A small autoregressive pixel model, trained from scratch.
Model: 20-pixel images, arch transformer_decoder, width 256, layers 8, norm layernorm, activation gelu.
Training: muon at rate 0.0036, 8300 steps.
Data: trained on aerial photos of the United States (SatlasPretrain), 5.2 epochs.
Rows from block 5, named by matrix and row number. Rows with one number belong to one attention dimension. Each number is 500 + 40 x the weight over its row's rms, rounded and kept within 0 to 999. All counts start at 0. Numbers have three digits each.
# v: attention query, key and value (stacked) (model.blocks.5.attn.qkv.weight, 768x256, the v third), inputs 172-255
# proj: attention output (model.blocks.5.attn.proj.weight, 256x256, transposed), outputs 172-255
v.130:476553459541423455575539492526420484543485507448455488504531527480514540487502510466547458497443406503522534436511461476485556491494495462439512445521457506541500484473492494448584534524515455440455483487478479475450446504504458623526497557498473517496
v.131:384392496460492456542522516469528534521487509443509516529493482509535537494453465494520515441482594512511546492425515506503527465484527580533550461559519553483456485577488474474490551416545438491463503505502474537462499533605496437529463405460563568465
v.132:553472471478561449520479493514490515413494530564502479538461519472435531536548499538499520537516554498500448486471490473541515492486474502541540551476430465581451527450414484505496456522453567499459490420519539494514483502469493509459448476537465491533
v.133:504527418468565526497479537523451449539473574484571493543426533530537483499483503485511481462458479532509515476506518461471508482431478476490524536520540459559554482488439505524520482527502538456492523581528476524492562484600459471451535499485498502560
v.134:438533511584448447485523480426522481466568504411491517491520572514467516452527441507469463531521496437510507554528422547419555540493462511436601480508521483512537549456534434521478510544493468494551483558475529496420468465494521509445441463460475542514
v.135:488499460460489554528471491569482530482474497423474482544498525458511470478522494441526535489491536509492522530468466463482469537450515531495400459528528505494426532535526498477536496531547512527537488529555492549503529497560455525526478488448520481571
v.136:529487507495568432508490475547550392488431526445521467519469548477519534508463487498475563483492535546453539398500466497443532552524513585541429479532468488543502509508481523536496472455484505489523464535495459575447530488453519474475549544557528494548
v.137:504504480479482500447438530433486478482537520441514493566512586458460510557509477539467549517409457568501519522520500498499421534541509475483492503498442525519468475522493455509448464518464473496554487430491465557466471506485506514455511463552542489423
v.138:447482447457603597520509515562472458434465508544480517470469506547462533564583480513500555481532495525455498470545525486465492545519474478534506481548443520561491566454503482523440479500485508389440517532509467504447533421517512436479477525477483452492
v.139:497493451541445488533489464516484576473469591574505541493486469499464474478468492497494454538471447516546430506506464483460517521468484555469618512430471463492498540511417457502554594515506588480482504507490570496516536514513525503488550465573494482498
v.140:499509523467514478430451449494474492460491491489493508448515553559484537518492532511449458468550463477527496622510464544556459537523537444508515480505493474456487474513460452504483535516465510464463477387448475467434499453477489502503581517464443536520
v.141:481493515505437497520529576480505481497601547552482482461458464474521507495526463523492501528612591440461474509521548494573492499414512545503439515449592527543516511500625484526496433476527462541533526472518499569485436479483543550499475478447488480507
v.142:438519513519453517535525464484483479508435531505491457513460508412495525544441534529497525439451559547430524498420582459502534457443456545502566491459542497510470541524517495517487531464536516524488496503474498488516520566549573550436533494528476432538
v.143:499557448495470463465518553477484492478477528470537550514485499498523535548506530544488517519483453411498505527499540488531508512564450520539451514474583491586486599499511553540521495515456520480560467500533547499529422449442529482487548456540505489495
v.144:476473510493531491548528497501537539524453504535551525497462454526452470513508513466471424525505548513520472419507465410543600482504561502527565507417498440485482505578542474518571513447483546511413519477515429532503489515536533500491473464500476455464
v.145:519502511518512429512497499505515567567555506532461538471517521426518502512406564503507487458507454471487528439525522513491408524518539452456503507504411526423565483490487507437539577520511383559518512514474422575550542534501505491503486486538487485495
v.146:510506496507506498487567477447491469591464524431414521502451503537490554512522485446475522504508558510497484545443514531486468583462493527556509517497586543484458465549468500532464487453492493537523489537496598507472431485447506542536490534458455474531
v.147:569464618435485410499474522576500485475465443456527442523560530518468434471521510480532484509519454403445534502571456477459464461504528532448458481515513513555488434525494500468513540521491464501524520540562505469482473532503519519504488493461549475444
v.148:562571443559526541548549514449483489513457455557521503499453506545474492548535494544516473539498456522547484549417548531480435516493509500486507397473586540489463590434518491536445539461537474560452495455446461409464504494532471549545470487496589494528
v.149:520519490501497433527512530497491504460503515476451603521509522497525513480529527534522464513465454516455523496453459521486460559523483490503476542509472554512578467513500513438486568563425474460431519476488467586514541446545427519556436586494475481527
v.150:477534435478554473459529460441533524552483493468492553542535532505491556535499482503462459459501554498527536566549499436451504555535542461569512440418480514583511531501520389523505498518551521416471463485505492524419410491413535482503530428526515498417
v.151:489460547563498481483517534579536505498484541501563491505434457482463545526516517494487567433532558460492534425506493560517531546520495489538480504481468466434475519457487501508498489522514550445504542573466566412502450536524479567371484510477522506518
v.152:436496511556456491547455530478553575482511563463508526480590577515480517501412510500508538541560427498483482499520464493452483493505473541497495458530553514509461468510531429442530503564517434469440470484547536532511503515528486483488539478512587466574
v.153:429486437550518476507516531534505514527503521552458508523482436499520533529521420571513472529484584503571488507537480464497514542496491487507437457503504431493505541517524559518503490485490512491494520581462523528555537564425500561482518563562428488533
v.154:553447528472521538558559420493492496522497536474493439534478459513496453540463496545504540513513515505557508495526538479509459544540502542492540459584500498518430508549482504542491533418430564507486527472537516494466563513531483508493483506490499515477
v.155:493452507510490531438461487483478528533515535483508534456536550492497487511462488554527552392522452538510522554457545487539488453530467405531456493525571527548544508446483555459496529511473509509501475507578464505528523450521517503560476544531459493519
v.156:429445533487474531472527454510416452520531486500464465553429556473509508546485515494572541471533525553444551522492630467481502504455457507419498498432512499501505498514458532481558472521472513575518525506481497502493511441449509448547488471482491460517
v.157:446448453397440436557548543540470492506476417444463463496559497502539505501443500476503560486499581470518517518567508458525455563487513551437408507514476545522473512586563476523519474488492511525517491500509579507467522500516491478467563547542479464501
v.158:433513517460451463481546482466499470523440513498531455549518511594583491474522484499458464488461446519483491558435520485536512460500495461545559516530526460466533497520517452407532539515455552601428487485495518598452584468505444501497510503455506532472
v.159:531556457563444482506426498527484462467573509516525558501501430476491481526450508564496482506523457421506544565468529529486483456586534461518498466501492490429532551480552484562520532473438541577519444466443545555506532501534507496484461474443535519498
v.160:548503520486452518465517527525555564518461542471506461514451489516477445436446463481535473511515502450563486560541544545546439513551493515503465410506491445524476508507501537484494511510525561547526518500469500479500554473507454410451539489448496499481
v.161:493429432564467491510552443534466532472472539560433561459502456479438572520519440539473470476440495530591472537441488472538577537552502537510519473610528532465514446450467496489412456534532508502473480499483501498558495472444537537504518487500472503503
v.162:518490535498470508521570589517479477444582482540516485475430534472505493496533533465482469562491501482434461436487505553483466556439485542500525535523422564449541522459439510492474499522502484622501472532443510528523396453529489458472532499510455534500
v.163:532536469459538428516492473493558496522507543478515599529515491541510531556507500493483577477536535547553593449467461486552507567452450507512564517422541444504517436538425451523553518479513508492463476490516480537487440480449563445455434452488523524515
v.164:429497586431535533464536483478573510535458474533523465505465419541527552527456519495548394510468552508497478497548549506479567504457482574527499500608436486494509465538495514485481479483556519532421488440489502506509471554507499500500510489476549517460
v.165:514507517472543460450475514507485510478501524479522510493553602522485443498459462534483537469423548492517482443518440528475489536523520538508534480462423489454458591506395528520531488452466544573466515511580449472521451518448500522456493499546465480447
v.166:482487482524486522495477482548447441571473531605478518514555433486539465460562521509435491498569395494441518475512476476457495497430498455557533546488476523458500506601484472531522552544422510455492434485501512475483440473463484519496559515511506466482
v.167:414469510466511495510470434510488486471450452499571536485519512530454520474495523534504473570482461585461510461564496525460529487497526539439470503558519489483552539456565470563531537458433497487504519480517491505502430494444503479538533441492574502505
v.168:495477442466486551483504480525558535471520543466484414500452487500547533443463497510550509520542488468489468558545499488490492449536565458492478479499561480532495449511520489514561505537415558515531609476547511484543543539535451488539472527489461516503
v.169:463481619461478578456416464484504513536459481512597508523522472550471398501455522482518466581548464486496501436590488570528517463525508427430491490469475500501563519476524546501493487410527505443620451508458513520465532487510501475457464478509476512476
v.170:477513468528488487441518566532535544591493450430533545511446489497449484570523462457418476535521441467536503471530479531507436508521524496404532515519538537579486456510509547495490465503509518503497545483477471452542490440563528511537535483455499435462
v.171:534501496505567475474534519454529514517507446444464425496426503545511507545533471492486454457461588461517492511560562526477518545553527509502450531580485421475511518521494567497491393508519455536496515488532437464597506565475503587491543513504464516490
v.172:506462539556453393489495489479464517509538499530484474543518449474536522497474488551483505468519486523466530443495501557402537506478471548500481495542442407524579571495510473485508561430426502552517411502478545514422458498469507461451505539496529571472
v.173:492480471442475585548564498536549450503497481552534443506457511484517430433491544454524523562555564447477526530595506509443483468515526502492484526494528521497458463494500430500514446474504509547537543490484540430562473545560531499441485515505537495435
v.174:490482484447460523479515468462511481479546494489439500533428589490500503506568498487487560496493583512420574469391472535571459531468461524437515520496591507530463421519486491493527476565465507552566510559530509454481560558473495495577584518472484506532
v.175:489510511532543542444469526523488459409453557570523488506526504559514498472414527430546474485456531536456474502471515524480495493490513573527499484471469471526501456467417499451533496514514471478530491521551498542458526440490444502503511452462506466512
v.176:461574492498432448447432458475454466577501529589514537491490462463501449459498494376459548458545497502451534497520524526515473503450557524529560458447466479511511540545502502508515586539547491456567484498431515512469462525476517499450458519486503531427
v.177:496499462602561433537502440546493382448531469501525543505520487451519484567578519577451497547572446536420523477464482580435514458467513447541456522520518548477497528516511567502497449473494453490447439483540486465461472475462512517588493470485498540549
v.178:489484473443517473478537545458508526502479518419567494476451509504481571512456464456512527512434542423528546561515518510474553479535410528504504443445552525558536514444433563530496494488526524464501494506432485519508463542521463498444500511483472502471
v.179:548520573546563501463515604453502540513529515480439518477437501463471580533503519560530471463501548502416569471459596509527484470492495460483428468482529481493520468471484531465509471488507520553530483487485533472552463499478465462487517452487554489445
v.180:469549474479487474454559516478543478513519465459539497473492463533520572505529468520502427427453492423557537414578533558496487455488464520584519455503418485488456535500472528468518495500498490525463569473474468469600497473504514516505454521468498485430
v.181:546483478568497502493508507484504522504469566553499432503392465498503485562459476405510596479519483437466490560495525397494525502538506527470509476441557512460504453468518566554502532479534591406543560509508495527513579467542483509533416527457480421508
v.182:466513549475524460497542532519508543547499503548445476540461466507509533528507461452540508530491546504541544559479462449583564583505499516459549482474478470525481444437463507446551567516592484500508515524504478525468444528450506532533484523493460565479
v.183:503569456531502417533443538510460446465535507504453482428489474496497510520513496466506591424477465526469493501536536539502489513480501565606543550469529552503522455522444537523463505565559513516472493532482519496465513480601518545491458536534516495443
v.184:532554557488490515534454522491486589574544512461528448505438437455506474555488510532498520482497464498552527509525524493515508486499442507483517442479497501572576546571465459497488535515577473495450460499498493493531490524570504508489515508494532489496
v.185:535528527492480467531448458539515496528514540498556533550516480474457567448539515459532447521446503500541527449547544506450479458466526488545504504534558510544496524494512543498450496402543478495429520533447502514526468433507478559474386520478473420426
v.186:466479609515494599476513522497576531500491441497529505487452496472415454558510476491477479549507519420424532454457543461496504524519504474466469479505507525473491430476481504474482464570552474556513494492509426551605461476520454558510509441494486459480
v.187:511504544476539484456505511453509522469538455484464502518521522516536503488490547521517479509485553516484476487511562564528443423474508520464501485483467539503461552574487541529527503493421538558444497476523546493541545504471472447496609505447532448497
v.188:512476489475482505443511497476499542464499477465436502569478572434534510448536477489512430553391513527550496531481582495516452468484460500447477461480516593523445499505470515506469487506500488572470512489553495487516527513444504522547508494459524502509
v.189:482565504459480501518462523482529431480513480534553482530521539494454478539521492506541461516509437515511419596498457473503479485487550560454558584466405467535459457433494469481519537470576409525488528503489517415414537468579456535447516492500517577507
v.190:521453546515558449480510545402437499578538407478481444520485532503511473481554536550520447541460496475481456535483521514555545472494538528450427517476456509482494536515487505527568486515481421521465476530539548556510532492473522538507480486477558511525
v.191:479494460503564521503485442470514512479482518451551455458569428502492565545439493509474545456534508589514487473419453531554445445465490479573571520579588438462485516474512483473518441494510474495431514406528510554531560556534469517528462502489472541542
v.192:469542426438537605508541508497477513453578511490517572517490518538485467476500511461487463521476445531544567511544481472481472514475506493492519499505634482512557488474525452514552456501559509547510505483481445468513537554499519461575425487536496516504
v.193:499470524527490485561398466534508512490464428507460458446545582506579462446510482483470510511513489533513496474504443503517473507518512550526604503449492449425490456575491499538406437472503465567568508442536543495504474485545490564478444483479495551499
v.194:483487522500518550492541465463554487489540593503458486423503454556524469456480501515469501502465468517555465512530486507501514483479556532507542508574474476473489495527458468501525482518475597457510517523494537502487572504532442517525505504512486515460
v.195:477506517533496529489482468521520440520541477523488462488533458473524485588466511531517457490549481548430543517514522572446552479545456521502482542553546459487498594563534497547499503528449546514463464481503409513565556472576451492525471485512480459547
v.196:448505480537485504484534587452537515503526422497494486489485468513489529461478470446458514526475473508474511428534482459420496530467491493415514548520556455503499495526531477439515493550531468457452566474575568551454528532462508521443538467530539490503
v.197:418440495518476528504496560550484565529466451524514471437510500440485516454574532523558412483461509475477411558504491526478514524446495481512488516552509520477539536523556456506440505440458495419467476544471511482419578495582454496493572475504469467481
v.198:493453554490492518448508557426492532494545519574507513415492465467496443528511529559530503486540523526476426561549489562503509518474505508458464535517492505523470512501540571555477484469484428613474475494464483571525467528460522509483432486499547508455
v.199:548467484463446483528508479471460498533471505498468512427473490519571517480572492469473497468393516531493406498416461485522547502503515481555494485466444437478506495512470530507485544525496516448555501527543431530489494561524515491571485513539492502429
v.200:517530593460437472463555563528461450507529529460466428502468490446492556534546510508538488525516576513402563429458563495467541525467464541577512525576511438507525503468533494476466511472514549516539513499546554542513507494416542443518474565486455496522
v.201:512443506517462491492482536473432521537466491511523544553466494508544502520536547555530486448502478445497490566534537529499546507462515430539487433501539522478510487489586555554496525470469476498500403529509527537478448443506530554506508480555513540475
v.202:490509502503598563474513562519444541591471519501527413554413522468554501492517491476541466499437410424450555471503516466551508569500531500548440537537551469454525496549447533509477499540537478474526579520456563473553505459488439485486495571539516489517
v.203:499496566489473486501484538493489437394483470449587547471556608563489475448455497530514535467519476466503467496450506525538498430494509465502468523526462411449488481514446617519479459472457498468536460452490463496468529535497417599498512532480465491491
v.204:490480520464502453457435559497511467494510585450546533415484514498480412472555500456475469550537502503510545439510491442480527500518564490447488569502502521579544527573473458509502548545530481510537486537474437557551521497441450493501436579537459521534
v.205:458550506452537546459480437587546408476514465526505449568563551530546482533512486400433493465482484519511471540554524517546483553497572508502518532550499480465524543466464495444537444568562492487518517459439447502524512505488467471430575573493476519537
v.206:490472534522413498495479495490485493482482502490474513488518457451515464477563544517526508474508559495493526499473503499510556462444487477518471496479474509513518492484519498514467475529555578517491498551473514461536499541512497486472474533524411499572
proj.130:526551467567509547554522456553575535573541549495559505456489508475496498504589504431457526472466454493529510469574529423496479463511483482566562517577450492558520517423539492495499440486560505474530522484472432532504526513500492512490486474518491529526
proj.131:456559516585465549539396527479501453427503508494501544480554398475507433537470519491512519519525509498535506484510516441457520417519493570424570512465464440473497547486491535533516554512477466515448463422505518478550501426472535524525455473496527410536
proj.132:475530463493491410522548421490484547425533507473475459519498513484484515464466559508518499448490470490432547477410482451514505527488482476474399506497463438475542465486437496497561528538526548432480520531532487550477494483552505549527514578518426531574
proj.133:488515393542512501517503500516557449481526520498524475509461475520527473588440494521498528507476503475474512513545578552521512526468498497533488522552544498481487561481496440513528451536514484473520564518549506450447558552555456562498475432512497503499
proj.134:444527539492481433510475519542499469461563454397501450505476430472518431516458522529529437474542522435530453544487438521515513526475469490407486544540484481517509486506593486520523514505544538601536519499451484545455494458547476507475538553457474534484
proj.135:501486454520534565495494485534491437458472450489520450513536486518487558448496513484524505506474463491418463540467447488525500477509512494567532511527551531535537481502493461512533471479530582532540561473617472435509500550479480523494496536448525531540
proj.136:470525608516457505418499518436445441506418473442510544501485500546426471457454546559439467520504476481476546486585486544448534537492622477438490569492525522559500504531464465455539546489506542483637490584536408476485508513513444499516515432539539508419
proj.137:411499552455533517431475497479449445527527530494466487495512520563427459452459415477507532544471490532490395514553518452471492504518550500488544513493496545535534430558531439515489501463503539588507514507524509604606461526502520438463520543505497500525
proj.138:468451588532488466478426512490518517571475508514483448477535590492513528517463497514507555485486489512488516432536508519506484466490573487447481557543527541544508520596444477537438561488575461404459562579500409504495473519586524527581528538501533396514
proj.139:469490442454501479448574552500444513547488529439442507487403486512507477446462520534512494524505449460505420473429508467517514540514482481480461511487428465459476431506572496517523538476568542538503465569501444511486555509558473486464449539492549488481
proj.140:490445532469553525477428470497539483504436497486476602429508545519450417457520466574498493534469504475456592517493429523472509559496461470540561522518484502494446506572457536519554508573427444512525468450492450517518551508476485535487532436514497507445
proj.141:462520432454453504557479450486542486483470477558447464548553485480497546477467487489522465502540549500467456547466446474544460515414500498481468521557599503455544516522463513511497520520503440539433583495466451505478508443480464538489517494457469536552
proj.142:474473435481466537464520511498562499459521532468553458546506489514500463526495486513501478494559504530477528529421543553524497462467535558479480508483420537456487519472474458451493502553464514510434534527478499505458511546591405494500485403423460533521
proj.143:569488486391531450493479445483559494495507527551445520472487484500535473513459479481535485471468557487557499524557443530527462510453508468404503474401487446464465467467463477494543537507561515519452520484552550468562528515528527465432515523537497492494
proj.144:563564509495461517521429515484493506572494528507516602539522505451520428539521492475438501494505479453484525489491524506472517550480470515512524424544495500538560544527551523541460544523491559524557462530455502533432531531463496428513499504542499486472
proj.145:478514506495524421458520547526467449472516453450503492486440464568522507488455521497527467540540456500496474526531484474443425480472566545383456501532486498500470598520521481473493492513529496592455468520534509502557509575544455526517432520512496488531
proj.146:572433547500577475472530456454495544478498532550498602514499508498483516482551448443535476507478542513543500548415452547477482566515408430508545571522460430421490424521479533467507545499484449424550482522561487497461446504485514517519499534552484504532
proj.147:564461481543451523416476481457532468488486509575466426489539558577453528522503536503473462451462461429491426522506487523511519445527474482521488471539511534498479484467474503495501469448486531503473511470409527529522561491400491460586494543508459533433
proj.148:519493446470598563525503507528482499469512495574486470506447580476488476475507582533482404514471472459510457548477484514587525497438513515573506461389589477408496485379579511485558521510503495543488490462496490455487512513456537510509450532583532550467
proj.149:517546498497524453429454540535510493509501500508505588515495475494502537487491490486464506552506498573442542480434480514555525533471556514481442526475457515485462506489440486536579497497518510526503498509515497480471492495488474425533515439455502516503
proj.150:570510543461470500504497437475478551574467508508451486483476415485477479498470452501431502468540486513534530522495552490466486508535483487535493535563449484512545448503552501503469529486463545469599509489463538480469446570567498543460505471523517582452
proj.151:509509493591436506534454528467507491471552484488590470458470552498559425487492523482425533540516432507471549475549453500479482543490488494493546522492469554454534525552416564565497486494487552449491496527536514479474483504538492530495557554487524503471
proj.152:374506440569521475524464444443529480548480512436505543396487526507471505548505507531478507496519472484532507483497523476449533554457443455462528539500534507604505549488576499494491441542478486470589522485494474477493490444542552505438458522577561486514
proj.153:473509534535482575445458493466519518406537477498548524540473563528556467489511519486509449512542507429505451492586462470560511472534500516531526537490488545475535550489522496524491559536506454532506457570505474447417431466503481398431463462491494455466
proj.154:473506475373531537482533511466463435523516530495508442469487622465518501475495486505530484488505499540513521524537464474512530498517526551522489502531458490445506508456470477510477503491493459542502537535503490522511526547552468530585473488582512506481
proj.155:533458516597556490545459406475498559510512483561488524474553477522502525519475500594473629492509520528514479554552518460563543475521511498512506466467600539494488574473456496454523481462504456493493470479527529412589431499530537487519453481524488536518
proj.156:467508609589496577512541499447453562487517463531493452552456496539459470500473510527519492545442470484478456446538487500397531562478522485443490543512416524491505513507509534484534543492446513509518484461499439445563473473454597495487495442539542493463
proj.157:556419453432462472505527517478585456515473512487492525494489566508486521496490478452474405464483475549437484503527414489509531446459478484544527584483490497439512489475512477525503549550461448464566549610488576532502525549525459496473500438483528476495
proj.158:520422518592486543499441534468508494472500527534504429511554500494440427557435478554496568563497532562510492505543408461470540483472506563476500535498439441432468513490606480517541489505470456487480512529539545532562549455542551441505449426487568442520
proj.159:454564482525497459522496508465516529519464470513487511492491523491548454482473479536491503517507481606520567578513418534421490483462491501453508511552506502443490455526513479552515587452486483581469541554550500502539537492484534589495542448504502439500
proj.160:479542475499555477507473474484519508482509460486515549486476492497468564528486545462458483506524519534572540530566490546513534529524485506465567586518432484523523468429481508464526514547496514507496549500453490499428520469497461591476554546513437498486
proj.161:430545470483506578540483501466560512478472449418545573471508512469448418473505487502452521557568498452529546489482465475484459502471496519463524559499533516531502458513494533552521522456453500557551486562492498507468528555438507438500524503561540451464
proj.162:508514542496555456507498513500482578591504500514481457502520493445498493500492470592484485534513523435530502528521501520528453491530572494501507499529476506549455423537523467507541551480467495475559440452443464490525482501467527524518486453470492434416
proj.163:545454467543535450524544545484444493515479514513514545563422501531532518423522503568584549399508462541505468493476484503413461492533521478535435498501458562440514577471456498487470490519488489452522509478520527479547520477460436555511465541524466508543
proj.164:525491422455541549472494488386510511517489407492474556508482536514479489494500475474479504508425426482485551497505590531505521396482493502567496565513565449512502487496505500441519484506483506503501475473483499539487487497470490531551574469533535550435
proj.165:448523352501464467509487478527426509513467480532438500467501492594458489504471482501486543505537455500566474543489500584544568493525530493514545550495517479547534491500535493521463516557497495475570454495465499485475417560536501503541546497444464591435
proj.166:546502501459524502504451555527487491426457453500533490491482493557428390466530512494485502516456421516467455499492527502484417534530480492494605530464494484500459488496541504528516478470443397460480493550492515538549477464527539426440414472449499502463
proj.167:507504478420438569545574504500489485497516553509535478538496437510464430490452441519511511489528453440440586457467470536495538517533517480536527501549553499485509538556551532453521473483516504514573441503494530513469462527561536439483504508462468465465
proj.168:469484492520443419521523534516482440514452407469467430497509478491525466552486497478481503496529456506495555548461517494505513530411494581501565592489568459551574496463474545506418486438537556413516427463468490503455484543539480516517471512467442532533
proj.169:521482508482496473479528450456597537584516548519455524453445534462432465536467534535506503442489568585452569423495459527584462513581520468470431423590441522499451535442476481464495524512510474510509520520504480509464506581518462540494524481486437461469
proj.170:604551483545504481573464422491537608508512564522493484550441574448519527499426485521540462541538442493468563479549506461521489433572485467493465483483527487495405489513494476465519482515469503423515530476521526452492547488503521509455513518472432472415
proj.171:530541570509551540489473496500560469490534478535461506488536414481521575436462441528474478479520509459530540516506488514510519536537510481561521479431528477523474564515487503543514502496518505561517478470512481480510458515513473498536506549516488439480
proj.172:536590509556521533519433517474511385554487559462520555536530528470461423498528533522479506430546450506479526591476511495516521445464602471500448486558510480531478505505505522535471448495562506476505530463496469507461498473499598508543472550570472519466
proj.173:541449553474500478630525506526542523513516470516470481530501518463530476513493460485471508517495538504475560490524503511536430575475542478484575511491501542499547477493504537511557527443498523456499535542507495509464541543511488461500462501459471474534
proj.174:543518533554513517481569452547467542461565443421437485553508541471523561515490517532508536555590514536484429426558508539529525453516489427488568472474502528471468494479439533496498520517490533499518444520510536476506503461474540509512463571461561461496
proj.175:532528465469532501498567514482484490541446478498440533533504535549534493501523509545507585485505554450577445572483503486462509515492474536521529534539493502480538443538503456475551532538457540513514451495509536476518505400525483558463475483505472437523
proj.176:566457572484480492516541522438494514530542540546492508458500516493469501552517530524600504576476490577514574515557526489522507450506497462513497506486513500556491493517474496483465484508484439475457507517552532477512387489448505489510513505473501508432
proj.177:526451524543423493594436516523520439454408479503522495502565490546434475467502461444477459470462492483486512489460533457430545559470429493493543495456481517492460521484475527514515530472501528560540575525456456539492518510557509503404544516529552500593
proj.178:498514534493496595500416484485560552444473377454490485487495526498540552515492546453417499543478478521538498495506510527442433495510445503432424576485470509511530542410476513495489491550558434493422521502464389518468505521441489571445546510481475447503
proj.179:438449422491505471445562531510500467498544469553532539501520516463460519489471474472525509523519500479477521481521463530531526553511482560452587498550491586520534493488509546553523457500547512498546486508448584420467456539522487546508534516485506506487
proj.180:480492496489532411479435538503479474616560510526473531512532545507471475502528467548535454526480507464482486571502528442524449452519485498485478494540470510546505462536483592518489432507477590509621463516429454429505501540508479453567483442584468505454
proj.181:574451499502514516498466462499477469505565423497476480508497449553467589466462508544589525518469459527519531458548484506483471544492471515466535499427408518518564505485419522473497471477499435496422472517433473521519535525535450502497506492454451508468
proj.182:527467475520471493545528515496459424528440412524517553444454485526489507515470497482488528495459523490562510468491470444458409530548492539528459494521478531480590508541503499576495509481513497596454514520503459517497568535480471470471491550440429439610
proj.183:525560589519547563519481535516505547530531540503496474481575387480476476518520382500528481534484531457543543457496493497460541552492492469485539441503514463507511493571544482492484485497532480534482478552529488523562496514495549497467476493436484390486
proj.184:568519472563540516529480491472566604433467485468502457489491596533531539557440491490505494507492508584551512439466515601501449490556538475515459558528559579523465535454481520563489561507542552444481540403491455483512488510512558563426519524479494461579
proj.185:513410533410534496475481524458503498550445461550501516497479458529525505493470539503544490444469539447543512529492603484445515531574488543504424499460505454475453469496494520504500543530563485533534561333504519475454529516514456472439488485525489509479
proj.186:547397481444559513499553529498497481437473495580493523514530500533582555539496446461504437473423471459488511570474467504487481512514492465566496510601501586476475502553488485508531435521434524512412561477506513541506531481510579462475412526464545573571
proj.187:560536487555521453515487411443476550483512585486445488530502549501505485476516507534482501456555481451478516525501523447478564454475456522550505438555487534474496544539470493446540483555506524611500464467513487430552552459510469480564510491551492436504
proj.188:488501517525583528468499476499513528491536509460461536537477440494468469489481497589502513511549448532512494473575482492545554499564487497518548560511523465453478523562580541529557496467529474485517472485471547431566533521490484453487517501520541475472
proj.189:355532527498476563525460520506467515537501517521489503429510545473413468582471470507496488496401565521501515506495539533542472510445493536450560542458583533522510376512557491538491473469552499484492503518479459558542441535497557443525492564464504540507
proj.190:496497472549497508558438496483481519475549577560477624466558489489460565495451532514485439519459470462531466487407497482482497489493555535454569530401381530507495475510481463486537485546481440574530502430501425424469556451440442472540578496560571533525
proj.191:478568517512470482505522550546447532521503486530531478483542549416526441453507414467458554527567539481496528515420498455457441475422511544524439475498505466543516476489450462519459472553551602449496526511525484484496478514536497533468484515533484477555
proj.192:477534563531449570533486447441521537429461521543481513465485432533493511500531477522497463469491502472472515508448531446461460476533520488474450477494529550562476460526479554458543485528499520559508519502463530484468444528515490537516525500467495508544
proj.193:432549526528504495581489521438556476450512512487516499514487550470503509509540574467514494432491488547506509454514481494485507557472465527455597478475524526455506553524374550482500490501530495483468559561464487470493496492473440424450552457535533487512
proj.194:494515550441501499542508471511457467416466492465541411513542535479485600533488533493504506517526489480534519463516455428513507460544532499460526533510568532412460446545479526496462476576546480521512555543522519499471524528525567515464466433482506472520
proj.195:487468511462571531474536493533501510496506533461465475510475491496500531483513508526445521520495487488485498475514596474542481503504452459506548547538584427451458491498536589516490482504504499550571536389500485557541542543481487551455494581487456518501
proj.196:552480559530448540506533481502467475522497572543542522510462572540513484498471535537550519464503545519521535553432488558480488545594538557479471548414448433480451484551446539503508444510478463466476452447539405532554439500479497429480583463504464465506
proj.197:514462501600548497473511503472415484532517431472510435540468484505452424495540516482487493505488531478512479477506452461545513489463529488519474600466460521439520512446478515508536515523466513465552530540497518573577501559497550515550546494506450488561
proj.198:466424501511484618435499481435472531467485500525479499490458440481471473530500560511544595476490471463466488495486485505502521503463462476544489474517372542453510448453495511449475484493554530458530440474584436514548530538483550504480456406473539451536
proj.199:524411487505469525480516459414480444542461534463475522569431569528479492457479486483491445470561449488516477449551561497555481495476512459497493495494486485489492536480490519550504489566483526510511539482462483423495496515483479540469570508472472521553
proj.200:454514441470556517605595470548525520506537434490555470441527455472470513476435455526508444457444538539510442518502439544468525557530483515579447458520549429492488465438448523549426448435503419522443536455569452492513481519573486497493442532524498529505
proj.201:415439497427476466500513505581449501581430417456419524490462533492487523494499502512446493429514425505494480501593497469539513522450510480477483424491506516477509526520606520562497507479464478476468509482517540505418500524557517554505481516449541473543
proj.202:533461474481512478562504494504549541499481518430489490493500533467471507552502509460486473487540519511501465462423457532527460439482505467573557468475507552520458460545586407524431508437494530520461451520462551446448530544542544545504517552453541500502
proj.203:539503538424518478407485507549500440479499491461492555480502457528478504536522434508536439438530454490424509466430498511517540518507546426531418589440457503397444415592503534483521485512484476486546532531566515562436557510560466485501517515499522468538
proj.204:488475486455484473564467492535472551494516444558540533510435515458527456541547550572531467479472494469530474582464509506494550443409487492523481540476353477519474472528533495485529466542531564527564506549482499549440452434509514497490508468454475486431
proj.205:521501547482574596454503482489473493516502472507448533544495571529414491519572482508569465491556499475491499473546548518500538492434451500477437494511432518520441574513432540519514447502514541521454481527446467532512533500534469529490508531489453477513
proj.206:483555469518518487540471497536497494550537490441476491492488486490548491496499499523522489501534456457511456508593399521529492427462560510495483545440464463493566513553488517503453489470545490498545516469447494610603451493472521419526434557566490545495